config = dict(
    image_size=32,
    horizontal_flip=True,
    translate=0.06,
    encoder_norm='layernorm',
    encoder_norm_position='post',
    encoder_qk_norm=False,
    encoder_kv_group_size=2,
    encoder_num_experts=16,
    encoder_shared_expert=False,
    encoder_layers=8,
    encoder_positions='learned',
    text_encoder_positions='learned',
    residual_init='zero_last',
)
Rows from block 6 of the text encoder of a small contrastive image-text model, named by matrix and row number. Rows with one number belong to one neuron. Each number is 128 + 24 x the weight over its row's rms, rounded and kept within 0 to 255. All counts start at 0.
After each neuron's rows are labels from the 100 texts, of 14848, where the neuron reaches its highest value: "fires on" is the input token at the peak. Only what is clearly more common there than usual is listed. The data: photos of plants and fungi (iNaturalist).
# fc1: MLP up (text_encoder.blocks.6.mlp.fc1.weight, 512x128), inputs 0-63
# fc2: MLP down (text_encoder.blocks.6.mlp.fc2.weight, 128x512, transposed), outputs 0-63

fc1.409 [127 126 147 124 119 118 138 148 153 110 158 126  88 144 106 165 120 127 157 111 150 128 126 114 178 131 136 150 115 144 150 112 139 133 161 105 115 181 142 151  77 136 106 124 112  98 120 135 130 119 135 158 156 127  91 132 147 159 115 131 149 140 104 144]
fc2.409 [123 146 103 133 136 105 121 117 113 131 108 139 171 126 133 135 117 112 120 143 135 106 150 101 112 106 164 136 126 105 160 182 108 112 145 127 148 131 194 124 105 142 111 150 103 114 135 154  86  81 138 165  83 117 112 163 141 116 114 127 117 159 150 140]
fires on: "plantain"; "asteraceae"; "plantago"

fc1.25 [ 85 124 131 119 142 131  99 137  93 140 158 140 112 152 166 137 122 151 115  86 161 108 118 137 119 106 124 112 136 118 132 155 172 141 150 142 133 166 152 189  82 120  90 111 130 117 133 120 109  34 127 162 131 104 141 109 136 165 128 146 167 152 104 106]
fc2.25 [ 89 127 121 134 158 145 108 122 108 140 124  83 126 154 108 125 120 121  99  88 141 162 138 163 132 154 105 139 147 124  96 133 151 119 135  83  99 114 124 152 144 114 136 122 145 142 119 106 144  81 118 100 198 134 121 109 117 154 174 136 163  94  84  97]
fires on: ","; "fabaceae"; "order"; "myrtales"

fc1.348 [130 135 155  94 170 142 102 140 138 131 159 126 115 129 169 101 130 126 135 184 130 116 126  78 126 101 123 141 121 132 129 149 120 151 177 127 102 149 174 133 139  54 133  93 143 136 111  88 112 138 143 144 110 122 122 158 163  88 154 132 126 127 148 103]
fc2.348 [141 100 150 149 115 127 148 125 169 121 112 126 137 136 112 147 106 133 118 147 114 166 152 129 133 129 149 123 163  79 143 139 122 141 139  75 139 107 104 155 152 123 131 117 116 166 145 130 106  97 147 119 179 100  74  77 118 131 136 131 133  78 163 166]
fires on: ","; "<end>"; "sorrel"

fc1.471 [127 129 107 141 120 122  71  80  89 158 155 136 133 129 121 193  99 109 135 135 173 100 102 138 148 109 135 148 150 126 156 153 150 155 100 122 141 136 151 138 151 126 139 163 148 154 131 112 160  86 126 121 153 115  75 164 127 115  91 169 174 173 115 119]
fc2.471 [109  85 119 162 134 131 142 159 162 122 137 129 153 137 156 148 115 156 138 134 100 131 109 122 145 101 141  80 123 123 132 173 137 130 133 138 159 149 124  81  87 148 123 113 113 144 122 127 114 183 114 105 114 109 136 107 112 108  81 122 150 129 120 165]
fires on: "<end>"; "family"; "magnoliopsida"; "crassulaceae"

fc1.277 [131 107 141 158 136 140 118 110 102 126 171 141 125 113 130 117 116 103 133 157 159  88  97 130 145 140 177 130 133 153 142 117 106 132 114 163 136 113 144 111 129 108 130 157 130 129 116 119 163 100 106 148 129 106 110 139 147 125 101 131 162 175 118 113]
fc2.277 [108 111 128 129 139 176 105  82 124 114 110  95 158 108  75 119 131 112 139 102 148 129  96 192 151 161 141  99 144 144  79 126 113 120 106 138 146 111  97 154 135 128 155 149 103 119 177 127 188 132 126  95 120 175 129 104 109 130 122 103 134 119  94 157]
fires on: "order"; "acre"; "sativa"

fc1.102 [121 130 144  86 115 136 122 141 179 167 152 125 121 172 142 164 118 124 118 154 123  84 146 129 144 108 137 113 121 136 148 162 175 136 106 121 142 145 165 163 120 109  87 129 153 111  90  84  86 107 122 110 163 118 129 153 142 133 139 111 155 124 119 153]
fc2.102 [142 124 114 134 163 130 142 115 109 128 108 109 142 140 127 104  91 117 109 113 130 143 151 143 134 109 154 143 140 108 147 149 144 168 168  56 140 147  92 136 150 119 154 118 117 129 142 104 119  83 123 128 106 106 164 110 101 114 142 106 118 124 129 126]
fires on: "boraginales"; ","; "ranunculaceae"

fc1.395 [130 157 156 154 160 147  95 120  94 160 119 122 171 120 127 162 157 124 126 139 142  86 156 117 115 156 105 137 101 100 124 111 158 118 139 142 107 137 135 137 120  88 125 117 160 141  95 163 140 123 131 111 138 135 133 167 131 136 179 181 148 132 109 123]
fc2.395 [142 149 101 110 139 109 130 126 129  91 147 192  98  92 127 104 114 137 173 132 124 126 130 179  84 134 126 121  99 123 186 154 109 124 117 145 119 109 168 122 153 144 131 165 126 142 133 140 121 157 200 112 155 101 109 130 130  86 117 136  79 137 181 109]
fires on: "crassulaceae"; "asparagales"; "order"; ")"

fc1.494 [137 130 138  85 145 112 155 123 185 143 134 147 111 143 103 136 127 115 115 128 138 102 137 111 155  73 145  97 115 141 126 125 104 124 133 137 129 166 106 139  73 149  94 109 138 127 122 112 145 123 112 154 129 109  94 103 118 149 144 133 171 140 151 151]
fc2.494 [123 139  93 138 158 132 120 106  70 144 108 115 144 125 124 138 108 109 139 117 142 118 139 132 106 149 117 172  79 112 106 162 117 125 153 120 171 124 149 104 141 126 123 144 132 126 124 146  91 112 147 115  82 117 184 183 106 102 123 109  77 122 113 132]
fires on: "plantain"; "<end>"; "celandine"

fc1.263 [103 118 115 118 110 128  90 100 122 146 149 135 105 148 106 138 165 143 131 165 113 133 163 118 137 135 119 123 131 108 117 150 125 144 128 112 136 145 173 123  85 112  65  88 175 116 104 134 125 144 123 130 118 160 110 155 167 158 103 142 145 141  93  88]
fc2.263 [169 127 119 151 125 110 127 117  97 115  74 135 161 133 115 132 120  87 141 100 104 114 145 173  73 142 171 130 146 120 156 145  93 143 105 138 108 109 138 146 152 151 154 143 104 134 147 155  98 134 158 102 128 107 126 118 113 126 109 127  78 119 167 151]
fires on: "canadense"; "liliopsida"; "order"

fc1.454 [158 117 145 104 130 109 136 135 159 176 123 130 113 134 135 153 113  83 142 150 147  79 102 101 133 103 145 108 115 115 136  99 145 119 147 160 157 156 123 110 111 149 124 134 125 144 127 116 136 151 117 138 182 122  62 107 157 181 107 127 167 152  90 161]
fc2.454 [ 82 127 139 119 138 106  95 143 109 115 123 150 119 122 162 131 129 110 146  98 142 103 124  88 127 150  86 156 113 112 159 187 128 109 182 154 167 105 143 124  97 124 114 121  99 109 149 163 141 112 157 154 104 100 184 114 171 122 118 105  73 134 142 119]
fires on: "family"

fc1.470 [151 113 159 116 154 161 130  80  98 110 139  95 166 109 120 133 132  83 125 153 160 150 121 135 140  93 161 128 112 113  88 110 120 152  89 183 133 127 132 155  71 132 135 142 112 130 120 140 186  94  86 124  90 129  90 122 143 143 122 149 131 168 116 149]
fc2.470 [101 112  95 157 112 127 162 162 118 149 173 135 116 134 148 137 145 180  98 134 101 113 170 111 113 122 133 143 106 123 153 121 146 107 146 125 100 147 119 128 126 140 126 130 158 137 142 150 119 128 121 154 107 100 101 142 123 137 121 145 137 135 185 147]
fires on: "foetidus"; "family"; "class"; "("

fc1.357 [138 115 166 136 139 117 164 105 139  83 158 128 112 141 186 140 114 154 117 111 132  94 119  98  99 127 122 147 146 146 140 167 118 112 123 162 105 137 151 170 110  92 140 159 109  95 138 123 121  81 131 162 143  54 140 137 170 120 153 126 132 139 129 145]
fc2.357 [157 132 117 146 113  97 115 115 126 130  98 104 165 106  93  90 149  77 161 135 154 151 116 170 131 150 181 134 180 144 124  91 138 145  93 105  71 124 109 126 163 126 122 162 122 110 147 110 151 163  88 100 134 140 119 114  87 138 139 107 150 113 104 116]
fires on: "<end>"; "magnoliopsida"

fc1.3 [126 144 114 113 130 138 121 147 130 111 132 101 133 132 164 184 122 111 124 140 146  92 165 112 134 128 133 152 143  87 140 138 124 128 157 122 119 118 178  99  86 109 121 131 150 128  94  96  94 109 151 127 160 150  99 142 154 135 142 154 161 114 123  79]
fc2.3 [171 133  87 140 136 121 153  99  82 140 139  84 106 136 135 114 120 145 121 106 128 183 126 144 142 127 161 180  64 149 125  94 129 153 148  80 121 156 119 135 132 114 154 148 124 130 117  82  96  71 116  87 146  89 133 134  75  95 137 111  99 110 126 114]
fires on: "family"; "fabales"; "epigejos"

fc1.122 [ 89 152 131  90 150 148 113 141 126 151 158  99 147 117 124 142 140 118 108 108 143  79 151 123 128 162 135 101  87  74  73 126 154 133 116 124 177 128 107 133  82 107 115 143 157 113 131 143 194 126 109 128 136 140 147 119 161 118 153 139 170 154 107 137]
fc2.122 [128 107  91 142 129 119 129 122 153 126 228 161 119  95 151 116 141 157 152 140 133 110 135 155 143 116 135 108 115 117 207 116 156 147 118 137  96 138 101 132 177 123 132 129 125 137 170 131 145 134 123 113 151  95 102 137 121 120 107 136  98 126 161 121]
fires on: "crassulaceae"; "polypodiopsida"; ")"

fc1.167 [152  88 165 115 158 137 135 102 109 126 131 111 123  66 151 178 114 123 106 129 141 109 100 123 122 121 104 146 111 114 144 128 165 142 105 103 171 152 152 142 164  72 149 132 106 138 121 151 153 112 109 117 152  87 141 130 129 144 112 133 155 149 127 149]
fc2.167 [104 125  63 126 136  87 135 142 103 125 145 112 132 116 138 113 142 107 154 132 135 136 139 150  90 121 164 123 133 152 134 107 155 120 126 118 107 113 112 144 208 132 133 121 121 104 148 102 148 118 104 106 124  92 190 131  89 137 155 112  91 103 124  88]
fires on: "family"; "("; "australis"; "vicia"

fc1.71 [160 114 152 133 108 114 126 131 163 140 137  84 109 167 151 129 125  84  77 128 112 122 130 131 155 120 129 137 141 159 102 117 141 133 140 121 144 152 104 155 125 164 117 139 136  94 141 113 196 151 122 158 113 134 121 125  89 140 176 105 168 170  91 115]
fc2.71 [142 121  93 139 133 135 133  88 100 139 146 148 123 149 130 125 111 146 152 127 147 132 145 152  78 143 116 142  47 127 125 104 115 112 112 107 132 132 131 125 135 133 149 123 134 136 127 122 107 110 142  85 149 100 172 160 152 120 138 124  44  94 133 112]
fires on: "("; "anaphalis"

fc1.163 [145 163 140 125 142 152 115  65  99 156 163 128 180 123 172 156 111 149 110 120 136 119 130 123 128 125 136 129 142 126 139 117 114 138 162 142 148 134 143 123 109  98 173 155 153 118 136 107 126  85 130 149 109 128  99 142 162 130 144  97 127 126 162 135]
fc2.163 [130 113  97 133 111 110 105 112 160 154 150 137 116 122 165 146 117 125 114 135 168 164 131 123 126 148 126 138  84 105 143 118 182 153  73 109 134 177 151 161 119 119 134 121 122 118 114 127 135  99  98  97 169  96 175 136 132 148 133 114 135 139 106 134]
fires on: "climbing"; "family"; "magnoliopsida"

fc1.379 [141 149 136 111 143 117  97  58 115 128 187 119 138  97 149 170 137 138  95 114 194 122 112 125 156 104 149 166 107 114 119 139 134 163 112 132 124 169  85 134 107 106 146 156 149 136 149 116 155 100  94 138 152 107  95 115 104 136 135 146 135  98 116 112]
fc2.379 [111 131 124 110 180 131  85  74 109 123 160 107 128 122 150 179 122 119 111 107 183 118 151 131 113 113 141 147  99 112 132 131 144 157 109 112 120 156 176 181 149  86 126 141 153 130 144 106 117  74 105 144 163  93 111 178 135 132 141 161 117 126 139 111]
fires on: "eastern"; ")"; "<end>"

fc1.42 [154 127 119 116 144 123 124 131 113 156 163 102 116 128  95 120 111 139 129 104 103  98 143 129 127 133 174 122 129 145 129 103 167 123 144 103 106 132 121 152 112 135 133 145 158 120 118 136 177 114 104 163 116 120 114 175 128 145 126 148 164 177 151 103]
fc2.42 [187 134  97 141  90 134 153  98  94 153 151 158 118 125 132  88  88 115 128 146 104 129 108 146 133 111 126 136  69 133 150 128 111 153 113 135 112 149  93  90 154 154 161 111 136 135 151 114 109 137 130 128 141 123 118 147 122 110 124 132  69 108 144 104]
fires on: "("; "magnoliopsida"; ")"; "media"

fc1.189 [ 93 120 162 125 180 138 112  97  98 142 102  82 131 121 148 205 146 132 131 123 155 118 121 138 135 119 145 104 140 126 114 125 150 187 140 122 144 170 139 158  88  99 151 120 127 139 127 119 143 133 116 152 143 118 118 110 127 134 131 134 150 138  90 125]
fc2.189 [156 105 125 159 127  91 155 117  98 129 138 132 122 128 131 123 140 172 156 114 106 136 136 165  95 126 175 119 168 145 140  97 147 134 128 108  81 131  78 114 139 150 164 137 120 119 141  92 129 115 111 109 102  99 160 112  76 128 135 120 117 107 152 129]
fires on: "family"; "<end>"; "pinaceae"

fc1.79 [ 99 118 117  86 132 148 131  70 116 114 140  73 122 131 101 151 141 105 121 136 151 114 106 123 116 138 112 147 112 163 102 105 141 163 142 140 122 144 128 108  41 155  95 155 132  88 130 103 162 104 115 132 117  83 132 147  89 138 130 168 126 138 107 119]
fc2.79 [116 109 106 133 132 142 139 120 153 117 123 149 130 115 185 165 128 152 102 159 132 161 156 119 113 118 124 131 100  98 121 135 156 112 148 113 126 152 144 158 243  90 139 108 136 137 112 111 128 134 115 106 131 116 170 131 133 135 125 110 133 103 136 137]
fires on: "comatus"; "<end>"; "virgaurea"; "acerinum"

fc1.414 [135 127 147 110 112 118 112 129 158 137 152  70 195 119 142 121 157  98 141 163 108 138 157  71 157 102 159 174 129 144 117 107 146 136 151 141  79 160 137 113 100  90 135 151 134 146 106  79 141 135  63  94 125 129 114 110 129 131 145 123 162 116 127  93]
fc2.414 [157 170  98 114 102 129 197 166 106 131 103 155  65 173 101 113 119 164 129 145 142 150 112 124 137 118 126 140 110 164 136 112 118 129 132 115 157 142 127  80 150 150 123 127 167 115 130 117  84 129 129 149  95 150 160 119 104 119 103 130 114 137 127 113]
fires on: "order"; "family"; "<end>"

fc1.397 [136 178 137  73 133 100 116  97 109 131 109  91 120  95 120 128  76 114 110 110 142 135  82 103 145 112 152 120 102 125 104 159 131 138 140 137 130 151 130 135 139 128 138 146  98  98 162 132 174 110 159 144  96 135 141  99 104 131 143 109 131 155 154 102]
fc2.397 [120 104  99 148 115 153 177 179 158 128 135 159  68 152 113 131 130 173 152 123 125 163 126 143 110 130 121 121  81 128 152  98 126 146 145  98 140 136 130 103 143 138 134 123 136 152 148 137 109 164 161  86 166 128 115 106 116  94 108 132 134  92 147 134]
fires on: "order"; "("; "<end>"; "cottonwood"

fc1.327 [114 149 149 131 180  98  83 129 112 147 158 107 112 108 151 131 150 128 146 108 117  77 131 112 152 138 154 191  81 127 153 115 140 143 127 125 129 101 152 119 123 116 124 161 178 138  94 139 124 126 121 107 142 114 135 190 108 124 117 171 139 170 126 110]
fc2.327 [ 97 114 152 131 119 129 114 118 191 131 125 105 165 107 131  97 124  91  90 144 116 129 146 125 179 140  84 101 190 111 113 190 114 130 128 110  97  55  86 147 145 122 103 111 128 106 143 114 153 117 127 131 135 136 146 105 126 165 165 112 164 128 113 112]
fires on: ")"; "mitchella"; "alismatales"

fc1.504 [133 141 146 121 140 141  76 132  73 106 132 106 111 113 167 142 133  84 121 137 119  70 124 162 120 108 159 124  84 157 147 113 121 128 133 127 139 122 196 171 111  75 161 129 143 153 127 111 175 122 128 117 172 101  95 154 144 129 112 142 147 154 126 126]
fc2.504 [ 85 127 117 128 153 129 109 129 122 128 108 134 133 113  86 131 101 121 145 109 127 111  89 151 126 133 148 130  96 114 118 183 113 153 152 130 174 122 145 130 109 117 114 126 107 131 128 160 121 148 149 124 109 152 123 147 126 107  93 114 101 156 130 166]
fires on: "family"; "violaceae"; "rubiaceae"

fc1.158 [151 156 119 125 139 115 128  99 105 160 177 104 133 140 153 137 126 154 147 106 179 135 105 138 114 111 110 180 140 137 107 109 167 193 149 103 116 141 148 123 148 143 153 170 133 121  97 121 141 101 124 139 145  85 128 142 128  91 145 131  91 114 113 107]
fc2.158 [ 44 100  71 142 150 153 105 162 163 147 133 127 129 141 147 202 126 157 133 128 151 155 131 145 119 143 102 133 137 129 124 124 131 115 109 126 175 136 139 147 124 121 132 114 127 130 142 153 112 121 124 119 117 111 186 146 152 147  82 135 104 136 135 150]
fires on: "eastern"; "("

fc1.62 [ 88 131 157 118 121 101  76 100 139 125 113 108 120 101 134 118 115 101 101 108 147 108 137 117 118 140 150 140 109  76 137 164 145 167 120 132 108 107 140 159  63 142  78 161 142  85  96 170 121 100 115 114 132  86 123 139 114 139 147 183 119 133 122 149]
fc2.62 [187 132 161 130  92 117 150 141 106 116  83 148 123 144 133 110 155  61 152 100 122  99 116 112  69 161 161 124 168 144 116 102 113 108 101 156 103 109 137 124 101 148 140 132 117 107 133 152 131 175 122 113 123 136 142 108 135 135 138 116 108  98 125 119]
fires on: "<end>"; "ericales"

fc1.205 [136 121 125  99 176 112 104 124 120 154 123  72 116 155 116 110 111 148  98 100 146 167 137 156 147 138 145 142 142 132 129 120 126 162 126  65 119 127 100 104  97 117 127 178 139 126 104 129 154 163 103 153 129 126 131 140 110 151 140 160 131 178  90 135]
fc2.205 [138 114  37 142 125 126 168 117  86 149 117 124 111 131 126 108 147 157 127 102 119 163 117 166 107 124 106 139 113 148 124 121 140  89 160 160  93 162 114 140 160 134 128 122 128 120 153 107 138 115 105 120 128 121 110 118 132 140 146 106  71  79 159 120]
fires on: "order"; "<end>"; "class"

fc1.294 [137 122 136 129 145 131 126  57  65 142 136  99 162 104 133 163 138 110 148 109 191 117 125 153 175 132 106 134 174  94 119 153 127 174 130 116 101 126 133 104 134 112 104 142 113 111 160 128 142 113  75 135 110 139 132 115 142 122 159 142 119 152 127 112]
fc2.294 [146 114 109 119 114 114 124 108 139 110 120 158 124 111 189 139 138 111 107 121 145 126 130 143 116 141 144 115 151 115 167 132 133 112  79 162  68 145 151 151 109 141 149 122 114 127 128 161 143 148  95 142 136 122 100 120 137 166 126 129  83 136 123 131]
fires on: "eastern"; "agaricaceae"; "<end>"

fc1.505 [119 125 141 153 132 156 142  84  77 138 157  77 162  95 126 212 122  73 120 136 179 111  95 130 153 120 164 153 124 115 126 140 145 142 117 150 156 140 131 120 127  65 138 156 117 134 143 147 157 115  99 146 105 135  96 125 129 141 104 145 137 136 156 161]
fc2.505 [121 108  30 151 130 131 157 131 111 142 169 123 125 117 159 154 130 149  80 130 137 156 142 135 118 111 147 145  88 122 146 119 142 121 138 102  77 155 156 141 147 118 144 114 134 138 123 146 120  97  79 128 153  79 101 158  97 150 125 135 121 143 143 134]
fires on: "climbing"; "<end>"; "("

fc1.486 [134 111 112 118 128  90 135 105 100 115 164 101 179 133 188 130 127 123  56 141 161 112 153 125 121 107 119 119 103 113  98 158 133 143 120 171 114 149 107 155  99  95 127 142 113 130 130 107 154  53 100 115  90  83 134 125 158 117 135 103 138 134 151  84]
fc2.486 [143 143 110 106 116 126 130 137 150 112  36 104 136 121 105 131 138  96 156 132 149 153 108 113 104 142 150 122 123 141  87  94 133 127  99  97 124 133 163 139 146 122  99 125 113 111 120 127 145 170 126 126 148 157 167 118 114 130 158 103 121  81  58 113]
fires on: "glutinosa"; "<end>"; "cressy"; "family"

fc1.336 [117 137 124 114 170 116  93 147 146 150 133 129 156 125 114 113  99 138  94 129 157 132 125 153 161  87 136 110 124  88 103 131 161 167 128 135  93 130 188 146 165 102 103 109 152 131 121  97 184  88 113 120 139 171 138 137 147 131 172 156 157 137  90 119]
fc2.336 [121 138 166 133  96 121 127 145 144 150 119 125 134 127 160 150  96 153 130 125  94 125  68  90 134 129 101 128 114 129 158 153 115 132 111 144 137 130 140 126  36 149 121 136 135 132  77 145 100 136 130 132 118 121 129 154 141 139 116 144 125 159 136 151]
fires on: "order"; "maple"

fc1.92 [127 113 110 109 145  85  84 116 134 131 140 136 116 136 143 156 143 121 118 137 162 156 143 141 167 149 127 143 147 127 105 142 165 125 103 145 145 142 130 154 103  94  95 117 126 118 122 135 144 107 101 129 108 104 115 163 140 141 149 136 185 158 122 136]
fc2.92 [ 94 114 125 136 169 158 105 105 115 139 110  82 135 142 127 164 137  84 132  70 148 126 124 158 110 146 102 126 124 123  83 167 134 126 123 126 137  98 161 162 117 113 111 122 132 140 134 125 126 128 141 100 180 139 126 143 138 139 163 138 134  97  66  95]
fires on: "fabaceae"; "<end>"; "order"

fc1.469 [ 92 117 155 111 153 112 123  93 113 145 121  79 126 137 139 150 111 138 105 116 127 151 135  87 149 152 144 126 146 119 111 105 110 124 150 171 136 132 103  96 104 163  88 139 144 108 140 153 141 104 100 105 132 103 147 132 142 111 132 183 102 144 100  99]
fc2.469 [141 109 118 148 127 131 140  70 150 120 143 145 152 114 188 128 152 120 130 147 182 131 157 127 111 137 135 144 180 108 141 140 171 116 125 110  89 139 160 132 160 119 149 125 133 135 148 107 118 127  98 105 131 115 150 150 137 131 163 120 115  83 130 110]
fires on: "comatus"; "<end>"; "glabra"; "eastern"

fc1.231 [135  90 133  98 111 139 106 125 154 122 159 129 140 112 133 116 125 124 140 167 109 109 140  95 165 101 133 107  84 101 143 118 129 133 126 150 139 159 109 141  97  96  73 123 108 107 120 150 170 134 144 132 163  94 121 141 141 116 129 119 164 148 112 164]
fc2.231 [ 90 135  84 150 162 134 140  92  65 123 100 111 166 129 104 144 124  95 125 138 142 109 168 171 104 125 153 137 151 122 113 165 121 116 141 105 140 114 143 121 210 120 141 138 135 119 168 115 112  81 121 118  98 102 152 155 113 139 131 102 112 117 137 152]
fires on: "boraginales"; "<end>"; "magnoliopsida"

fc1.312 [166 153 150 124 139 140 101 141 141 121 150  90 124 132 142 156 111 116  96 160 137 116 111  89 159 134  88 155 102 102 141 114 135 141 164 110 105 153 148 115 141  86  96 137 163 130  90  89 128 134 114 137 111 102 122 130 146 145 138 138 204 116 121  93]
fc2.312 [109 119 109 111 133 110 108 146 157 126 192 106  84 109 133 117 165 156 135 132 149 158 138  89 159 118 121 142 142 120 164  91 170 151 155 101 102 147 125 165 102 123  96 129 129 120 133 121 166 123 107 153 180  98  88  98 133 130 160 147 172 121 148 104]
fires on: "("; "lobaria"; "order"; "diphasiastrum"

fc1.82 [121 127 165 120 140 127 131 104 133 153 130 108 186 110 114 151 119  99 124 136 159  94 120 104 143 136 136 102 142  97 124 133 145 165 169 101 143 127 122 121 129 133 101 119 124 122 146 111 169 113  78 145 140 151 121 143 135 158 191 148 169 128 116 147]
fc2.82 [ 94 126 155 127 117 111  85 131 121 111 132 147 165 107 148 143 138 104 152 151 107  82 129 114  95 160 144 138 121 124 130 161  98 106 112 181 153  91 130 143 151 118 116 130 114 135 122 180 139 158 166 124 102 134 114 141 168 117  97 120 109 148 137 113]
fires on: "valerian"; "<end>"; "fabaceae"; "family"

fc1.473 [159 141 130  84 115 132 117 106 122 122 170 158 104  86 133 107 149  89 163 179 151 107  93 127 174 111 157 103 172 171 144 123 121 131  87 131 122 174 110 118 167 131 136 150 114  95 159  94 125 117  96 141  96  93 139 134 150 180 115 125 150 151 158  96]
fc2.473 [ 96 127 139 131 127 164 135 139 110 143  87 104  94 173 109 146  87 141 112  65 109 166 119 148 105 144 107 145  60 139  83 114 121 130 144 133 155 133 121 137  76 123 160 132 130 145  88 124 116 137 134  90 181 145 138 117 129 118 112 115  97  88 107 139]
fires on: "("; "argentea"

fc1.134 [117 109 144 110 125  79 139 123 140 148 151 117  98 106 141 127 129 108 106 137 156 147 105 133 111  99 110 132 174 123 140 160 164 172 125 132  89 168 134 148 104 112 122 111 138 121 166 107  98  79 110 125 134  88 110 119 130 139 148 116 160 137 159  90]
fc2.134 [ 86 143 114 103 191 136  64 153 108 116 114  82 128 139  83 148 155  79 154 104 159 120 159 138  89 145 153 133 114 158  66 128 127 133 151 113 157 108 196 155 124  97 101 121 122 119 122 139 139 130 151 120 129 134 145 125 128 122 135 127 118 128  97 121]
fires on: "fabaceae"; "viola"; "<end>"

fc1.285 [123 133 151 132 127 130 129 112 159 110 118 167 168 122 137 135 110 112 144 178 135 140 165  82 116  90 165 102 174  99 131 140 135 110 134 118  93 161 148 131 125 124 122 109 133 166 129  83 135  75 127 110 149  94 115 140 131 130 160 124 187 105 136 102]
fc2.285 [124 111 134 137 149 131 145 168 104 134 123 112 153 150 154 170 149 110 137  94 147  88 117 126 101 123 139 135 125 138 120 118 146 114 133 147 169 124 129 130 112 122 134 112 119 120 127 144 130 104 110 122  50  77 221 156 123 135 109 116 118 161 144 163]
fires on: "fabaceae"; "order"; "family"; "<end>"

fc1.191 [156 154 132 133 164 108  91 156 130 121 178 124 123 142 122 161 139 150 131 144 140 133 135 102 188  82 127 163 104  80 129 118 163 157 175  91 141 159 123  98 125  98  93 136 131 130  95  96 116 128 100 119 121 114 111 133 125 127 151 111 177 164  92 114]
fc2.191 [107 127 118 122 149  99  94 154 148 144 208 102 112 121 131 144 166 161 152 146 151 124 168  90 158 123 125 147 140 124 160  95 182 155 159 106 102 150 134 138 114 119  87 128 149 120 118 121 137 139 108 153 141 123  98 139 129 124 154 170 168 135 136 100]
fires on: "the"; "<end>"; "diphasiastrum"; "finger"

fc1.344 [113 146 136 107 130 131 125 124 129 103 154  95 129 121 177 128 113 121 134 127 142 143 111 112 164  93 161 127 123 101 144 163 156 109 136 145 123 177 137 128 144 106 105 114  99 121 100  49 137 137  80 107 155  71 171 128 125  99 115 127 146 128 128  87]
fc2.344 [131  99 170 140 176 109 127 114 135 122 126 145 164 100 156 150 132 141 136 112 116 101 159 111  90 150 115 133 161  84 146 127 128 133 137 101 152  89 144 129 121 144 143 133 112 152 127 153 115 130 167 133 140 130 144 125 145  89 130 162  88 119 143 119]
fires on: "order"; ")"; "geraniaceae"; "("

fc1.176 [139 165 144 108 149  84 132  75 106 123 139 133 181 111 164 110 107 129 137 139 110  82 135 113 124 116 170 118 131  90 141 135 112 125 136 127 138 114 107 150 114 109 132 150 154  89 102  85 150  92 114 119 130  99 137 144 132 126 146 154 123 132 127  83]
fc2.176 [171 130 154 121 115  92 137 142 126 107 114 199  89 131 204 122 108 147 134 141 140 109 137  96  78 132 143 122  75 106 164 109 152 128 116 145 119 143 151 133  83 147 134 127 131 123  99 125 127 162 122 135 137 127 151 123 149 115 143 131  89  99 132 107]
fires on: "<end>"; "family"

fc1.209 [167 150 127 149 133 132 114  44 107 142 153 105 146 101 151 162 102 124 136 123 147 104 127 124 150 124 135 130 148 132 101 140 115 144 114 126  82 158 132 110  85 131 120 133 129 129 148  93 142  99  85 148 137 108 117 140 134 135 179 147 120 121 127 145]
fc2.209 [147 126  91 116 100 128 117 114 139 126 140 147 122 105 167 134 148 130 122 136 129 138 127 127  98 144 142 105 122 130 151  82 114 108  63 132  98 130 156 166 138 145 160 124 113 121 142 154 150 133 117 148 146 122 108 121 129 151 133 133 105 134 115 131]
fires on: "eastern"; "agaricaceae"; "<end>"

fc1.445 [125 150 148  74 127  90 118  73  93 105 163 106 131 100 158 130  92  85 126 112 127 142  93 108 134 146 164 146 141 130 134 164 107 141 127 133 120 143 133 102 132  79 165 136 102 126 169  97 147 147 121 152 122 155 189 104 106 120 143 106 156 111 140 121]
fc2.445 [162 111 123 135 112 139 140 155 161 111  94 142 152 154 115  98 149 129 152 131 113 119 118 157  84 144 157 122 163 165 124 102  82 120 141 111  97 107 129 107 145 132 135 133 114 149 155 160 112 160 154 120 178 169  87 114 137 140 108 133 101 103 130 153]
fires on: ")"; "("